python train.py --moe="expert_choice" --shared_expert=false --width=256 --beta1=0.9 --beta2=0.99 --batch_size=128
Rows from block 3 of a small image diffusion model, named by matrix and row number. Rows with one number within an expert belong to one neuron, the router's apart. Each number is 500 + 25 x the weight over its row's rms, rounded and kept within 0 to 999. All counts start at 0. Numbers have three digits each.
Before each expert's rows are labels from the 100 images, of 14976 (inputs lightly noised), where the router gives the expert most weight on average: "peak at" is the part of the image that holds the peak. Only what is clearly more common there than usual is listed. The data: telescope images of galaxies (Galaxy Zoo DECaLS).
# router: router (model.blocks.3.mlp.router.weight, 4x256), inputs 86-171
# up: expert up (model.blocks.3.mlp.up, 4x128x256), inputs 86-171
# down: expert down (model.blocks.3.mlp.down, 4x256x128, transposed), outputs 86-171

# expert 0
peak at: top left
router.0:484551542500490523493526512444508483529513522511446521506500491518515531504474499483496482492502545501510484483540479514498499507482521610514492511517505500515515499521509519480503507503464498474479487461503482506506542498480505514505511466480477476489527537
up.23:515492483486472563473503516551546514505497525489480492494547504502512502583510544503505493487502478512476519523507465531512487508484483496518475497492518503529538505529513509472490511490514489540470505470496487497522526539542492509502486509512512493547490540
down.23:526504482509511482515482465510498467481492518553475508493568474496536490488489518556498516486531446500520472518510476518490522511527551459486492507510535508539485510505529457479494477583505498483514547521501496502526518526568507534463523443479477500491472496
up.24:515511533463476525472539503537492532512474542499515460505542470525491539531515507550496514492437502524457510537500479477535532507503474503519525529480485498488467508497477470469491532529476487500477499473490480483527552539507517472463530517486508496567467520
down.24:554477522495498503491510478509463509494472525505484535488553499530520477454436482532493523507487478488527499523477484511514538513517541494496481505476520527522467507478507471509482488533529498487533566535516545496506516525530468552518508439514474504506490562
up.25:472475484506524513460494508546545475502514498501474482489466492502471504496457489500516497488530487495449485517477464491497522493478475471495496491483478482493448520492496497517501516494527542523505535485505568505507493540534530444532477494500562489475513512
down.25:538491481510510502473515504490518541531487476498525543546508517507497506509454456493503487502486469500429492479529516484514565502486515499498504563504446494493512509488472453481514556475450523484500518486538498524457512478455513540523504527546525500522472524
up.26:475506500466522495525480485507466531508529484450486523476477519496454533496545511491497495510532471485515429500464499457489497513515475481517498467497460498483491461520484520488498513490510520494503555476514527435529485530499501453508520456469475505491547392
down.26:517491503509491511498522529525512467521503484500507494482506483543494501496524494470511528497490556484466522469481514496527492514521487588508500519506468496527511519505483507487527531517488512482478416525542454516414509458465477516504499556494447504490482591
up.27:505448500491463542525525518479520510516522486490510451540506521467543484528480530528499514469521497482500463505528508558510479480483507511501504468493462499538554498522512514453555491507501517521435507488522458480477491533550523501468497478519507493518511469
down.27:504488486513477487507519491516506510502494524519464501487561505511506491479533505471488529521474506492500491494439481524518504516511538477462502485529515505578513485509484462483471510515486492507554475511483469504456511477481490572495506511507492471500490465
up.28:515485461483469463519512498463527507525497566468474490506505505519516498502449477490512494478484532496508480479503501508494501487509473531519534530496554529483502508502500460494496489522556502478508479448514449490493499524530489499507468507485464514488548391
down.28:501513508493502494496481473508504473540513471470503538514444525516473503522494478506492466482515482567513511515535469498485506503499476519538480551539459484514467506505505506497525504453497462474506522509471485513512470468481415533496505442501527511478466645
up.29:488502509512516453556514458488461480500457453497498526517473506471538517485489509489491515530486516456529477472503544462469503458510532478495476475485486503468507494484517496515517502481480495513523503519530508460501502481474503505494505501485501540480503485
down.29:525483529477488486508511491511493458501499526538496543499506483522501534471442493504508500496501506535521511505465527497498514514522537503523480475504592503552496478507500479492488489559503536519525523529488552558470519493564491552504489450512464519539502517
up.30:504527538519483504493474498505533524452510487497524521468508486469502487513514445460528476512533530513510518512501470523489541499489472498475480521542459474491483506482461525536485468484488482488557475521479488523495538537507490465482481521499517484481464505
down.30:538516494508515520495496478532469502507503476530475511461507522485491504452500524475503510486490495500447518488454517505493497536511542504519519521523556502571490485494454462476502506530497482509513520523524501514489506507544526540490509469514456499550486482
up.31:525476479529482464535521533512477486503499572517480490494506491504495497502448510434484522516528499494541498482495514523466503490545487521492486490460549525494515514505520505486500508516524484519500454501559440550484498479515507508510465508515429497507506387
down.31:469514513484532531524487513482492501510503466481505509491500492515495522501490492498477462489528467529541496559515496502457499509510488514523493465519458474504511487478514494529540499472506452459486524519472505473503503480521451508502503434481547521521508645
up.32:482517464445490537516514489580480542520496489517482491493479476483540496494517507527505469490495457504524488509457475512519471498537516512520477484488500474479494508507474507462515532500481501497479504475473479484502536513511506466512519449484505498513547450
down.32:506491488502476478526489521487518482502502482478533503521476506514474514503502465490528501497506452478452466504410461492528478530492561547531492495505512490515520527489467514503489468464475458500472477511505564487445501506448498508483492516503535496481488528
up.33:494490533480529530496513520475487517516521520523469491503543546533513499479475483517475564554484531456499473491505558520525499491501452540537478512471436506521518478532481512481500507509511532487452487463521484488528510505530481558471496492522505455515526518
down.33:528501499498507497497530453473491491473530505509521501512506478492519506524492495522494496514506500475531503505518484519508517505484507462463521517498563459476512516485519507527448483425506540506473496523505475503535514482528463457484513437480485490498462493
up.34:532528516529493525483552496464513504578503461489462484517515509486521504494497526474508507490526563490475492535540485501524486519465534483487485475511549504492489467476493526493505505503476542493493513493495509477518524496518451511531471496479468480499507556
down.34:491497492502498530476530494510501466566492571450503524517499500505508500504537494504486508510514453505508504479571488527501484471486515501488480416503470505495474494484526496490498500522528503499507516517476452528498501519526580502505502454516513502518484419
up.35:541465507522516522497525503527541501496482516539505447495462495495498512531506497467514510489512548505510493526469484500507493514472503582518507546516490513489523479538493491488497507514500498463530513479507472472480502511509516526494506485540480488552479494
down.35:513514528518498515504462491474470502488478558467477462481510531487492484496529504523500500523519496525497493516489439515480502508517473466535503476526522481492492485505473502529498514443557512522525518508492512544543486485487467509517496458525487508505517476
up.36:475531475500514504543500499528548537476458484497541480503504487520498493483541515501504458493497495542518530494517490485469498499498591459524521515523566515523512491484520516506477530519476516514474539546438440511517512498511526474518533518503488520518470474
down.36:502495512505496501484475524500492483473475506543471486494507515471494455487545482500528499489515487524509487459507518486510509467481517550520482559483486514508512485485500511480493503448507493509520542479482558487486505481525493529487492542511535484506517498
up.37:496502529511512479532507496513452507483476523458539473530497482510492536473520495534489511494452521484527462494502507462507536498520488509526527493494463496465473500492482445468535542525512490511498510508520499475512531515487553535466506490481501492503488517
down.37:538517475517512487498524462516497530523481568467489517467523500476512450507489484528496498519490512518466485492452480509509501508490535494449475524506457519514480492489489526487471508482516485499511543506506517496518512527513495574512521491500498497500484513
up.38:502461494507486515506488477493467509526455477506574480507536496469478479520499491531561445500543521487540533503498507503502487451506538536492494498494461535486534482531461529565508492475500538543539452513468512482503519475555526449493506533498495519520451545
down.38:528506493507522463521473480499508477509494526542487507508504470507517460503519503523514523513494510506566472535538509508488490520537496432520524491515529496475507465547535509529514498510495510457481490512483518491491503501556521501481481470477520521541517446
up.39:496505472474466527559487499471509477545532524482505473522530502465556529526471532533498513503539510526500467486489487537506497496523474505520495463483484510531555519503497514441516519504485516514433533503494465483481473537538522468445534479510480498506550508
down.39:539555510481536508479520474492486497501474493544503496517475508524515477501506492542481524479484480487525520485444485492515504489536510510536521465505542494536517488519442460543472480531464493513491522504493468516502495489564455549502472465498461497513535519
up.40:516476486501501497467494535547524469495458499456508482522495470509539494539471474464541508499474493514502507489470455534463520501517484471461509484503498525468529508521535529515478469495497433517513456490483480527489501494544489495499478519522475507486512483
down.40:503495522491493520496483513498508443511504431547480519450494499507513492511481497501457475489500472534511498542488518511472500517481475494575502485526560489513479483513515448510530503531486498464528522496497527545500509508562458525490497449488501490505485553
up.41:485527494511497471497484475496493474501479518486474525523455509531479503492498517466446453517485503504462528499417518496479488483507537506490490516496525469451466501490533469525491503524490482499512505484533538501517543497492494526538448481506500504519505567
down.41:533553474507480490517535498534492517511511520526519507490523487464491487458474508529498513499479461530488510516502498482477523501520533468509500483507515501520482500480500489516541492457476503497490529521498472509515475512566508542490502437500526497521481409
up.42:466520492483513472489509499520508503544518496470501510459508513488495507478546522531478488548478487518466480496528441515494428468486514475530474495457497472527500476513550525498488512459516514477488483444507474484516538513503478516497525463494485478497512453
down.42:540540485502500516503521537517514497516523467514531489509489489548478493533498476485490493496533493514443477508600514485508495499484467543515518525491506476470503480518509491502467504554512491464493457509523508479466505507516494501526489543493483503491501565
up.43:485495461491530477505452488507512550525481502487507505535537460495501507510478520485503494503468532510479522500466491485530472432497516542484473477491517511522473457500551467482507494470504520474514470467508527509519529509530512522552491484494490493508514503
down.43:474505456479482514473530490479514569521494502527473514491533490496501488480506466503492493491480495546525503511519522522508465517536459511506495491494544498467505536479534455521525496436481471475492483528498540490505473516530487552547498470488502502491486530
up.44:517495478432488532507471501472447475535489493513522518505498484509537451519478495531536468511463494558551545511489499471491490446476510537473527509473538493537503471474579516476470475487490523511465488518507509517502474525516480482526485492531504499525508503
down.44:487456489499476500547473537512521467583516524529490509472526486520539487517470471507502478470499511562533506521486520535516516472512469473501511474435485507452480495501519505490498497530552505482460549541521475461524474522497495478509508472477504492503558501
up.45:528483519506501528476506533499534543466521489494522479447524492479463494471495457510489495475506526497518485535524476536525489534477474529478530518513477490479491488510468532517530452518483492451552474526491508487472507518520503472497513519509489476484454504
down.45:535453459497502504506534488494517541538514513556490481491553492481468491501524465539494519516530533504470499486473493510527488470495546493508485512508518514537472515513499477484469478500503489546503553479507497489487510510518493549496511490518448500489518515
up.46:481484508500488499482488511498502476455492533539416509480440487483501513492499486514494497477471445476514501484477547519500513472507481547495492526500534509459488501514502473474512482509508496496481454542512459546477467511483572502488501487536510502511484517
down.46:523491525461505497497503499516498557473514525448521516529526502518520494458569508484485483504503522513514515495489472516503513498512485444528497528510478466515485479480479499489492501497488509510512546565497450474498504470510440500493491434491481482506521526

# expert 1
peak at: centre
router.1:476501498486516523521483484526519513513489495471447501464490511474506523532509540509503517542514492494459499459502479490503503534523492539520480491520504489463483504548549502512471508500494475502478518504508511458535495495520487511471484464479500493477473501
up.23:517511502505486489478544536491527447508502498525487470482463509483501529512526495517535489496459483508479497509508499496496497483522488544497506471494517528429466488493476511492500493502459496468487493502507454525519509499488485476488491477508477507518495505
down.23:495524508503521500502458525511466522535497514481491522471502514527509503532575494512511494498515512491469487516529494491521516524539530491484483485512455473540475509515513488486489528551564536476470508531485499505495498494468540489504496464501493476483493517
up.24:573516502497479482476516491525491450513495591456466488513490495509510505516457480478495512495506522518526514503543526507512485494464525486491519482509524485470494477485500526528513498566491487515526506508494465609482506502483489515500494537518487498539476560
down.24:529483490516514511518533474511514520467501469451535514471565537499492516497521503504507501511489565492457518472446501510509491506498505487519491532524446502576461510512498463496466502481474473516489462519522531522434513502455545555508519524529425498476491536
up.25:486510484477501433511485432552479453479497525518534504502455482519476513463543493486532501504511423487509532500478557471523512484507500519483508440512511468484433502484469498544486480471518526479522525509479459523490493480496485507510494539475544529482523486
down.25:513501504524511470476464505512517448538495516524479474508487466496507459492528468512497509500492478502487497499474482487511498454491540547474503482498456514502503505509547449485533496520502528501519479511494463490470461512497498538484500532488489463495509536
up.26:476529547477486504518521474446519504504546479509487485495544518518531486470472504478505512481494489531489467505496489475492516483498497518474486549486518467483511471479466482502500477545448488514481464529505497493530510515470458491482498509491455502504477581
down.26:492550490503504535515537500575490497488513480492509487486513526500491512463480509494515510500471494534483498491471508494498484513497523489548510521513501511555474506498477505495502489453504477518490488531526492562488488509502554520480517456530494491499503411
up.27:485483509482499536520524526444520492535487484472448473478412496507488517510520504454540525492471500485491486516526507491482484478508480518503497537454539457492471505504486447472503488511488489488485481460499498531512508519522489506481481477497455512503475485
down.27:515512499528521496493473492509497486565489467527497512478504487516494511474505494497483529524497486510446499518583534473477483490535490503490480561467511505529524490506509476503455484536549488514533467529497459519469521525525563462491478466526517502518479499
up.28:494482505510497499494416495484512445506486461530516464476516523490534495491506464478547515489505515511440493480510458494512476495496467518548516526507479462529508499478533487512507497532541490546526494515484486478509470499452466572492508504480496518497508546
down.28:525540505495508526514473533482527480508523492523484508471542553471515505502509488479523472500494549542485444475460461515511530491479481502502511460536539496489531466468511512455514490459517505489499485573483524506504566496512500473467526481501498471498478486
up.29:498501508507475501493571481531532518528493570539461489498494491464500496492449497503489521487476531506493516504551497528520486457463518514511500503460515482496475520500492491530507497490471501512500566462456531508517524492503449493504485490482549490533527497
down.29:553483490500509521485481481484497490483527530499516503510497489504514505525527488486478487519506541506522488473477499481510451475463530498507517442498551501505496520503496498474505514482515529502488509513487461523527526524514529484507484488452520509509517453
up.30:523503477500538511478490502510510475521533546471461507525481505509515525536463474489510532508512550474509502501533501511538527527457537520517501502521516499478481518512523483491514492548524479489510464499475444573511496480532512490520500487493522489521502518
down.30:497479465468484512499515522514514487503485466442475502499553527479494536492485518508490496486497533464491498467483510475496499515474541471515486481487455506563492523513515482506507513506489487521480498550481479519446532512484592576490496470493492511496500484
up.31:522476481522497473503508521565521491492477465488442516528508511523500514514526499502520470513509555457467469485478478512520515483482516483472497522499476488516517471498464535475497498523504470477511530535502485546531500477531508471535531414499540499502505477
down.31:521511522501497458446559508477493540523494539500536519526495498487492520566495488494503470532526449518474522470494480511497498479501492509474477548513508476463523462491524544528506497482485495463490521494527501491505508475491488490470485536474498483520478539
up.32:484480493521521499524488472508496449529505518502463521528448511525530505482487527489548533490521511488485524479506516516506501491511557496510459513523481514463507443506590528485495491554524496509482514479500518502519478480460429528515482467556508510492487526
down.32:487507506492493477513508468484499483483511539523526488468507485500526537493514484515527482503523508507543514488506504509473499527476531472494528463536557467550483500493478518547510501468461480470493510521485532523443543474523514508476508485494519502500463507
up.33:456506512542508540549486487447502501455528482538533511473533509488456480492548518507518526498480532514509512477527479489506492510516561468528495533496472502502496501496525508488497524504492491507526531527516460484502516477515476522478499513500491504487525485
down.33:519519531512517506494531498510499452498498495463500530490490499462479497487507498505499507506518494482507505481479501488511486463498481524549497507489578515550513481500479481508525500476529494537500521525522544521496486500490522489497522500521527528484483548
up.34:499498476511487490499507519499492480484510486446482494486485539516518482526492525499499519449522439466488507505574502507475508505494526498475497513499409493458476474495507499494518484520473492493463532524513507544494434518512498447469501439519493479510468514
down.34:501527509490476529485495516513513465492469521468480498508481488502500453461501536467524507508486495496478491487491521469505473520490522508505524492477547525498475494516504450509520496502551496530505527530513489534485509503494561490531507465507585471506526468
up.35:523492458498499500522522494503498526476511528522476490490428517520486504505484503487500501503491535507502507491500519488476501497524495510470506514463529507505512485499467510513481493479519483521503490492472441508484493479515523510491488495483455513495518386
down.35:468483525494509510480486512507493468528514479433552516479500501501508507480481522500513472475531465515469499482487485506485481483543479505545539426488441474500477483503493499498515484500513507507503528524470526496483497503465453501484515442504507487470467558
up.36:492467476496495502495499521606485505520476526619450514479464479471483495490504504466521504504486526480484466490528507509510526468477500549477495523457493473475490480498512510495501507543471493529513564478489524500480512494514529469502486450497567516509492459
down.36:542502487502507522529502494446496522514518520457481503521434480478500477523527492507508520468469501504501475487455483478488509492485508478497530480480607531470530525519501468521477507450516484485484526525513489472526494517482468477526509539553546492505561504
up.37:510514447487523467482488487551510553500500497501550480507510498497489502453488506525484516485501531503500504506468472502518481526506493529464490470525509548492477484503500504485479497452510529485482502542499493485505507513504503431498513494492462489506514471
down.37:522493475527497509512494504505497456467523566537477508499497497492486489511507501503509503509496460512463490499461466494495559511515493526510497476482487514497501478478519454492539464499477481475502498456498476539487522493464454516496510532519521503485525451
up.38:509512474524483531510485485482487467492495473457440494489539490507538505501503538496495538488481541498486500477495462482507522502475505502527501509508517550519454495495550520506504518470555517485468483442509512474546525488474453542520501485459505491498511547
down.38:512521466503451453535462519486473473480508559531473506483481480511516503517500487520495520485529488494458513507535519508505496517503492519444492505463513532481547471507497471466508502495533536509515500500504528543519526508486511465519500502497528490512499455
up.39:508485474496471523470500511466490457481523491531482497485513482490501491533460446454523482492489541470506488511581533473520532502520515489517505581529545549499404530506465477498485495498552511477490447475481474563518495528520492511519486473506565487505486521
down.39:521544477515530506497513488554469503524507464522495487491514524529498513508482481499517511512500504448552488518608495491510516531511506476483506545478484542527501497488491493478467533499530501501470437503505470483462510507529506489510492493448459516524486455
up.40:499498453455473518461514538466504519517480499515459489493485487478507509535552490513469525481478546511482514496544474488528490491512515467527518483491466497502473505497518481484508526526489524514497556490517509526537527517513487583500444495450478487542509528
down.40:498495476498457532500505512517536488532496556463498503489517531507490501491606530513490502489504539486457481466526490476512496440492515479486518476505444507540490498515530487487507501483507481555505512516518474525471515548526462500511513496547511533479492449
up.41:544513476513493472506442478493482455434472549530501525503454499484538485492442483442503505478508480507509512472537512498511486510485562440517525493460542497470488491480505487507525495504532516522509461478479474543506529523477498545520530529520480515525492552
down.41:506505456494517541507510487523515504487518471458487524507505532485498519505493493505531510520505561485475512491493514489506503528473479499514506481507508500570465531508482452474492521496514467514483446493497445474415534495514497533495527480491473500486491461
up.42:506492489490492448518461491536529496492490516505489477493486505479499499501463475505468506468498496488503515511553498516494460505515539519481480474517534505469478474500500547525499463495517506487456548459477479519450472483482499510501495458455504513486529388
down.42:463482504509538523509452479501504503515503521502532466522424479498505419540469462547481512522473464485506485508497469465497499520477493495478483481500466521524507486485494507504497496473575506487509547505503499509497468485450452507474512434500501498473508628
up.43:497477511500519536479549487459501524478518552546538490512520493459547492465520541493495495475496458498498525498463446489480445511440471481536501432426542504454458489484514454498512488518476503531510498502513520479487502510477474520446492520488502525508499565
down.43:539500520521532499455545532478501463523510495438488509503484502488507494479537506499456486518533493535532484507462512496506471494491511481469523420510479498482514490491531495544500475490509478509539511497500488543481501502504587533527530524501487480486487376
up.44:573508498486480464492522482538510468508483575474457501503496515488497499506454465475479484489466527507520524522524539535517498471466529490476538475541540482462480501474513496522530493549485499512531486498504468593466519519499500509499502534522513504539459547
down.44:553506472511490492508510472533499508515496475471480503499546504490499495492471524506490482489498553476473491460464533489523484531498486487509479520511467514550473515530506443489460510489511483519482428488486533510443535488466520533523512549463486512470457521
up.45:488538543484524544523565508521532488494531495559535472486602503507504486481530486483508481504479505524497540526522474499458500508470535492545487493497485466500515531507480514519495463510511495493538537521477523460469509492516505532492523463505518509486514494
down.45:511523530512507489497512526463460472507512525514515485494459486542511491473488523508471523501533505494519500505501512508502554526495497575492524461512556526494565465529507477477501472475516489500537491501474493478499477526523548479505506567491499478497519517
up.46:505508472500502521431507494456472535532534491536519438522488505485530507526510482522481483479518547523476528510531499494495472522489485502494501445481518493487476521506501476491503487469492513504497492494454504530516503493511442522501466496481486487538545518
down.46:498491496506513492510508514558512501551507552450477507489518524481463515515502506521514510527476527492493514483564478514482497518506536472500502470512440492548491487498500485531491469510523516541526487505497493558432482481472624493498498462513485500467503465

# expert 3
peak at: middle right
router.3:501526491490509478501459494529496508462504509491541523465519504533514521447499515478518508517491470497506493480454502481503503506532489457491487488510467499510494526527483498534480519491519489492511518503493502491493497475497551468487532517508540502476503520
up.23:465481500514492473497524513582522489514488543593479523504515498496518513478463476496501486492506510469476460476523508525485477478493497585478487544502525477550513472499486472465499482507515515498504508525469520529482484491481554508511526477481516517523540464
down.23:539485515523512495500471490477500539468522516494512507501442495499512531491461487488502488486521595513516500484498547506491494483500521412523507445505514500434494481497494523491514503480517490495507528491511433562557503533548504524504505485495531503473525468
up.24:530480498461516533566499502476473522532469486514511542461491514449552501528479490492525487454451501524518499498491508523480459516484506505499498496510501515491518475493495491491496499499484464480542500515505483520484528481495500503463508505468503543517516506
down.24:549546530456517532555498498528496507454507463464471501553494517499490511488508503489490532474465519528424541504480539530487472531514447528515508477476538514552500526499484513565490505514481486519502436540494543498455491507555502548501478490493463517490527498
up.25:507502520521538540474508497512527509489537509506476527477475505506469471506504518511552511458524484470533536492497491570530474519483517512487462507492511510501554474533453470526490452500507494501523459455456490503501486523529483488521505477503504467532512485
down.25:514528506467509432545474487482512465478438499511521518474531502485506488501501489494471476518509492540445470461484504476483525481555496506466514526489497499482488481487467527517495533500485499505540517507515534497526444536578519533463492491482491539482479485
up.26:489499515493486505477466486499537484477514483523501501491511501483491513517458491486473501501514476492494463514451521508494520491469483444493503519497453499502478479491490456502492519526544496498517494523511571531511514520521525485508466461507491512524526500
down.26:517502485498508472488495488542504525503504511515489497507413475517505486527528518494520484499486530520512514485523482486508519522512502499491506496499520514505481516499502466504498532515541499488505530528508403513514551495503493499511507512515503500486497551
up.27:478495522475511533479536512499536497482504483517511524490500507472500487517488493458515506524516549475518481508545502499511480503478562482505469526524466478515509528484499502537529501453462504496496527496509540450443530520484531538515495515525543479544506540
down.27:508516480463492489479528524536497487509507469508525504479489510513510507511522524496497496480496454489520498520493513505479544487485534499539513519512535499502487504496471470504508527545491441515485518498478466518499525520464483443491510522473453507439451433
up.28:522478526507486540494516513473535533498518473506499460516510509455522497527476465504493539476535546477538488555541497524518485506458475512472488485519479491508535501484468538496534465509475538484546495521494481528472497503500488461497515512479506501507478505
down.28:535562481521494473505471492526502490517487504452492492485517487479519500520544454516523509474508522485455499492472494504491505506525518569496497515494547497579491484498484509476463480453513496515488511512489508495458526481485518551511497531510442482526499539
up.29:498524489493511471511508450483460503539515486525506512528494457512457470490478531484464573530485501527498527514498498512469497507519507510472425509530510517509525458492556501491513540501497513471504484524505507525473499506512502531526480492495485527513537508
down.29:495534569501515513489509499505506531499497525471543488462543519512502473451483485523499451488482470510471536505503523489527483528550451539511485502476539528483509533513475468520482513522481525512470493505477546525511485491485500546496500496511480527496515513
up.30:470487493475508503498497521446481504531479520544443476481524504499512483528515486490483493499512434494498481482496514525466468501560499549513528492480492510480523505485558509523512492568518507481496525456489517505518504493481490490505529502501500520500521478
down.30:494524506486484506495590496479487499527505541494488525519605534506492492494600528498501498507525477499495502516467547506502497493510485511501490442502461481498506501487494511481525497496492449467492527583493480478535484514473492510497498449508475512512489519
up.31:462480497487493479518530505547521513554520523525467484463471498512491524481569499486503500497506528514508523490487560472492490512512469528508517467488548498476521497511503461519498493539509522490514516449482464459549550476484526525493492553474521510506505490
down.31:487505484508498515493526490448500495535491541444534491506455481492483502485551465501501484480486511498507518525503521499513493500475443510534516421498522505535515501497496508496517495452504514451495584509514488524450494487502489502514488467492487511493480492
up.32:557502498502485513486574529462523484510474504445456519488455507520510519501450509502506497514503488498510476490472467476510504494504498561518509566512440467431505482509492514511489494511471466478464517468493493496540516497480518487479516455517562485503472535
down.32:517503467475494484502507482454498497507490494417492504498497487526499524528483526504531516473479503501503502472500494480513503492474487526500507442497522496541493527502485461504475520457531480502485516499497489493524521518461431467501521479475479508484477489
up.33:467519480489498508530499475570495510468530455509522465507517487478496445508495495497476474483511457502502492500495506512464510518466535484470516438482509499504488511473512541539518483491493504545530522544501529440440486494511510478511480503491500536518506517
down.33:512399503540490472471481490531512448487511508510487479482463481551514522511538484547467469505490549519514488527490445489493506526505541495548503505500479491503491502500516497509482486464540494503508546497503449531494514509472483544504509570458480496455483463
up.34:464484486483540463503487533458551486523470475520494531469491543545526471496518472508471494539476508506470512510501542474483505464474526496450528494470523483487522487456575502487496460497516471532523479510487485518488520500482503524493503483523518538497478496
down.34:541541498479512482459482520454472459454494441490501484513476470506482485498487512485469479522501484518443523504471462477476530530475466464520482531526507536536494502525445491503559467520457494472496506513513529510455491504509517530481506482524498510462494502
up.35:476481484483507493540474507491481494518480503453501465474550494492491498472497461461507499505491456525453505534490496485531492481512509540560503554537532488499508508484473469480530505513503505494496442501476502496488492517489556500521513573503476525514470451
down.35:525506525471490489501475486481490515476482461535515499524512510530527502510470509451499511524463545507466501466449507471534519527523492489488527517468445511476508526482484479484504516497486508548515475483520513511552469506482489540487489519519530506522541518
up.36:430518553530451490507476485473524488512483466479529466502507499479503470504466490502488464480520484505511497519493478492471485503491484491485519536516510506501493509504498509500506483513492476513496522535485541487485468478528488471490509466478482520518519519
down.36:510473517511495500514494504509497478476497484507439504466494510530486497516521518533495517486477451483504524500501494496509514524487503486537499534504532516494511490495488579517488507505529500496509535526535432534513470487499521534509505532514479520474509467
up.37:443457495485481472496486514525495467561506507514514502480493486477509523519438480507522477518529488495505468501518505480484468486490491559498485556508524500455498500484474477488499501528491532518525466491480483488506520511502551511454494497469552485521501523
down.37:521527522527517505482481498528517464523501523481507506476502481522489509538485495492496505505515544476541513517477495486494495508490452547467491532476482505546502482519474531501515493483507486473502498553534495495482529526508482559509501508514504506498482464
up.38:520483505535514518491540524481509487508507519513512492492552519486507497528504520471483528455486495485521481487516519489479455492513499511515481478446502512462508504510514537507516485487503527508524527495511481509538504502496450546520474486451528508481519447
down.38:502476471481481507480507498515514468541492514472432492476492475504538517470534475513495483522488483472466484507520497489497483508517471539491511500509590496513531525500520472495469503429507493504492496488483508498518469510508535492501497516491508485520485562
up.39:516493466538482527488493529481496506518522477492478510550506507500519497547477493481494452494511469491519499525520519502492494489496503514504506549494555534531521490478473531493544486470474497531496518525514517507495520506507520563518482488507433533518485496
down.39:495467518506498455501516507510485500474489485527528489545526471516508498535480494462502493484503551482536506529538519457536511505489469510486494499486448486474485499525499499527523518524574496498504490506541466504490485503495531459488508531466547487513541493
up.40:493522471515481488483508488524487515447499503496453524520524519496512516467480518501516474495508456474480511534452499529505521536516500494472482441499479528493522486487476467467509482481524512496507472506509506499463481498518507448499494513509487469535517503
down.40:510508490522487473494551464514504497515475541477557543536459496498476521469488468499518533526501499477518502500506530484501461461521477491480491501523517534509520523517506522494474493494509468500490499521496541465469494505474486464516516536517481532485501539
up.41:496518480523537456511485482496482478492467500496508527507469452495528498514439481457506540520500515490524503473511501490470534486508497484442483474489498502457473526493545524515469473521491485508510461518473486566479476485492508505526507491509543534481533487
down.41:511495491510460517468509486504537479519486489509478519487547481504532518502515511500500518482486539522495524522478495517508484474464478529514490528499524496548472522509493491481510491512503487469488506517497537476456509514531533560514491516516472523507528517
up.42:524473537528479478494549531494502439489522528543519506502497464498529477545521489494506531463492511468541527483533530503514509462502505493483461490481466526512456509482497483506534445496502514501505547529495509557483472506489483502509496497467498526514511503
down.42:519501491523482506499490497531511475544490452492473503494495497504499499501470475468480488503495545495457485515487504504506508486479484484496503475502512503549503478492503471491502496477511498467516544519524466519503506525511540540503490570524471492535526465
up.43:506511528534505504532504528503528512533477488464521516498538488472507507532482526472515492472531511508495475505517458488486492495508508475480509510493482507544506487497474486522538498495488522490493520484515501456524554513520446550490500502468457523510522495
down.43:506491524497471494490532530555476557493486516495418494517461512480504533455512526464502460496511550495470488525509485512527508501459483484526514477528512483491512512494478498493515491537454477499510584559480524457444508498528546488499508536539563508506523491
up.44:469557550526497536515541509554494561472493505549493505504463511505520486474505488510469517498554467491471495518519460532490478553501553506511476516528482471497496486526504552536509496520456535537495536500520553445502507507527516479500510503506524452553497496
down.44:497471487521471470501518468513507521520510488486541451525464488497537517462496526483509498492480454528477482528504499480488491487484477456482508507527530461478462530535493432516496487537494466488516518478523470496537480522490467463498499525474480507502497485
up.45:476543514520500469518514520463505497553498514474537498493513491513527509455566485469495504484498508467507530482493500517482494487538502521499521501455473528494535481504497486499483471518477511485475450495500481482510538485487491496505495534468491518511510435
down.45:490503535489491509493547479560504557501499476436505510549528458490515499506500505527489502491500532476523494472485499508522518533518495458485514545481511487511505494505525536487510514492524483503485515519493479471549478495468496495505504487492517512509493526
up.46:487474523499485517538521507505529529442517504526488505483459537458527477492531491492522503465517454465482487513465542504466505460469483534502491431505480493510500487498535470479493488534491505488525515508500484537470487525508530498469501517519453525521462529
down.46:502521562512487503496550514477500492517495462494484490483459512478488484504513481543509487511531559473446477498493508485460452486500461477503489492493538480518518522498495445474484476526494488485491517508507537480520527512517497487520507478527595504471483457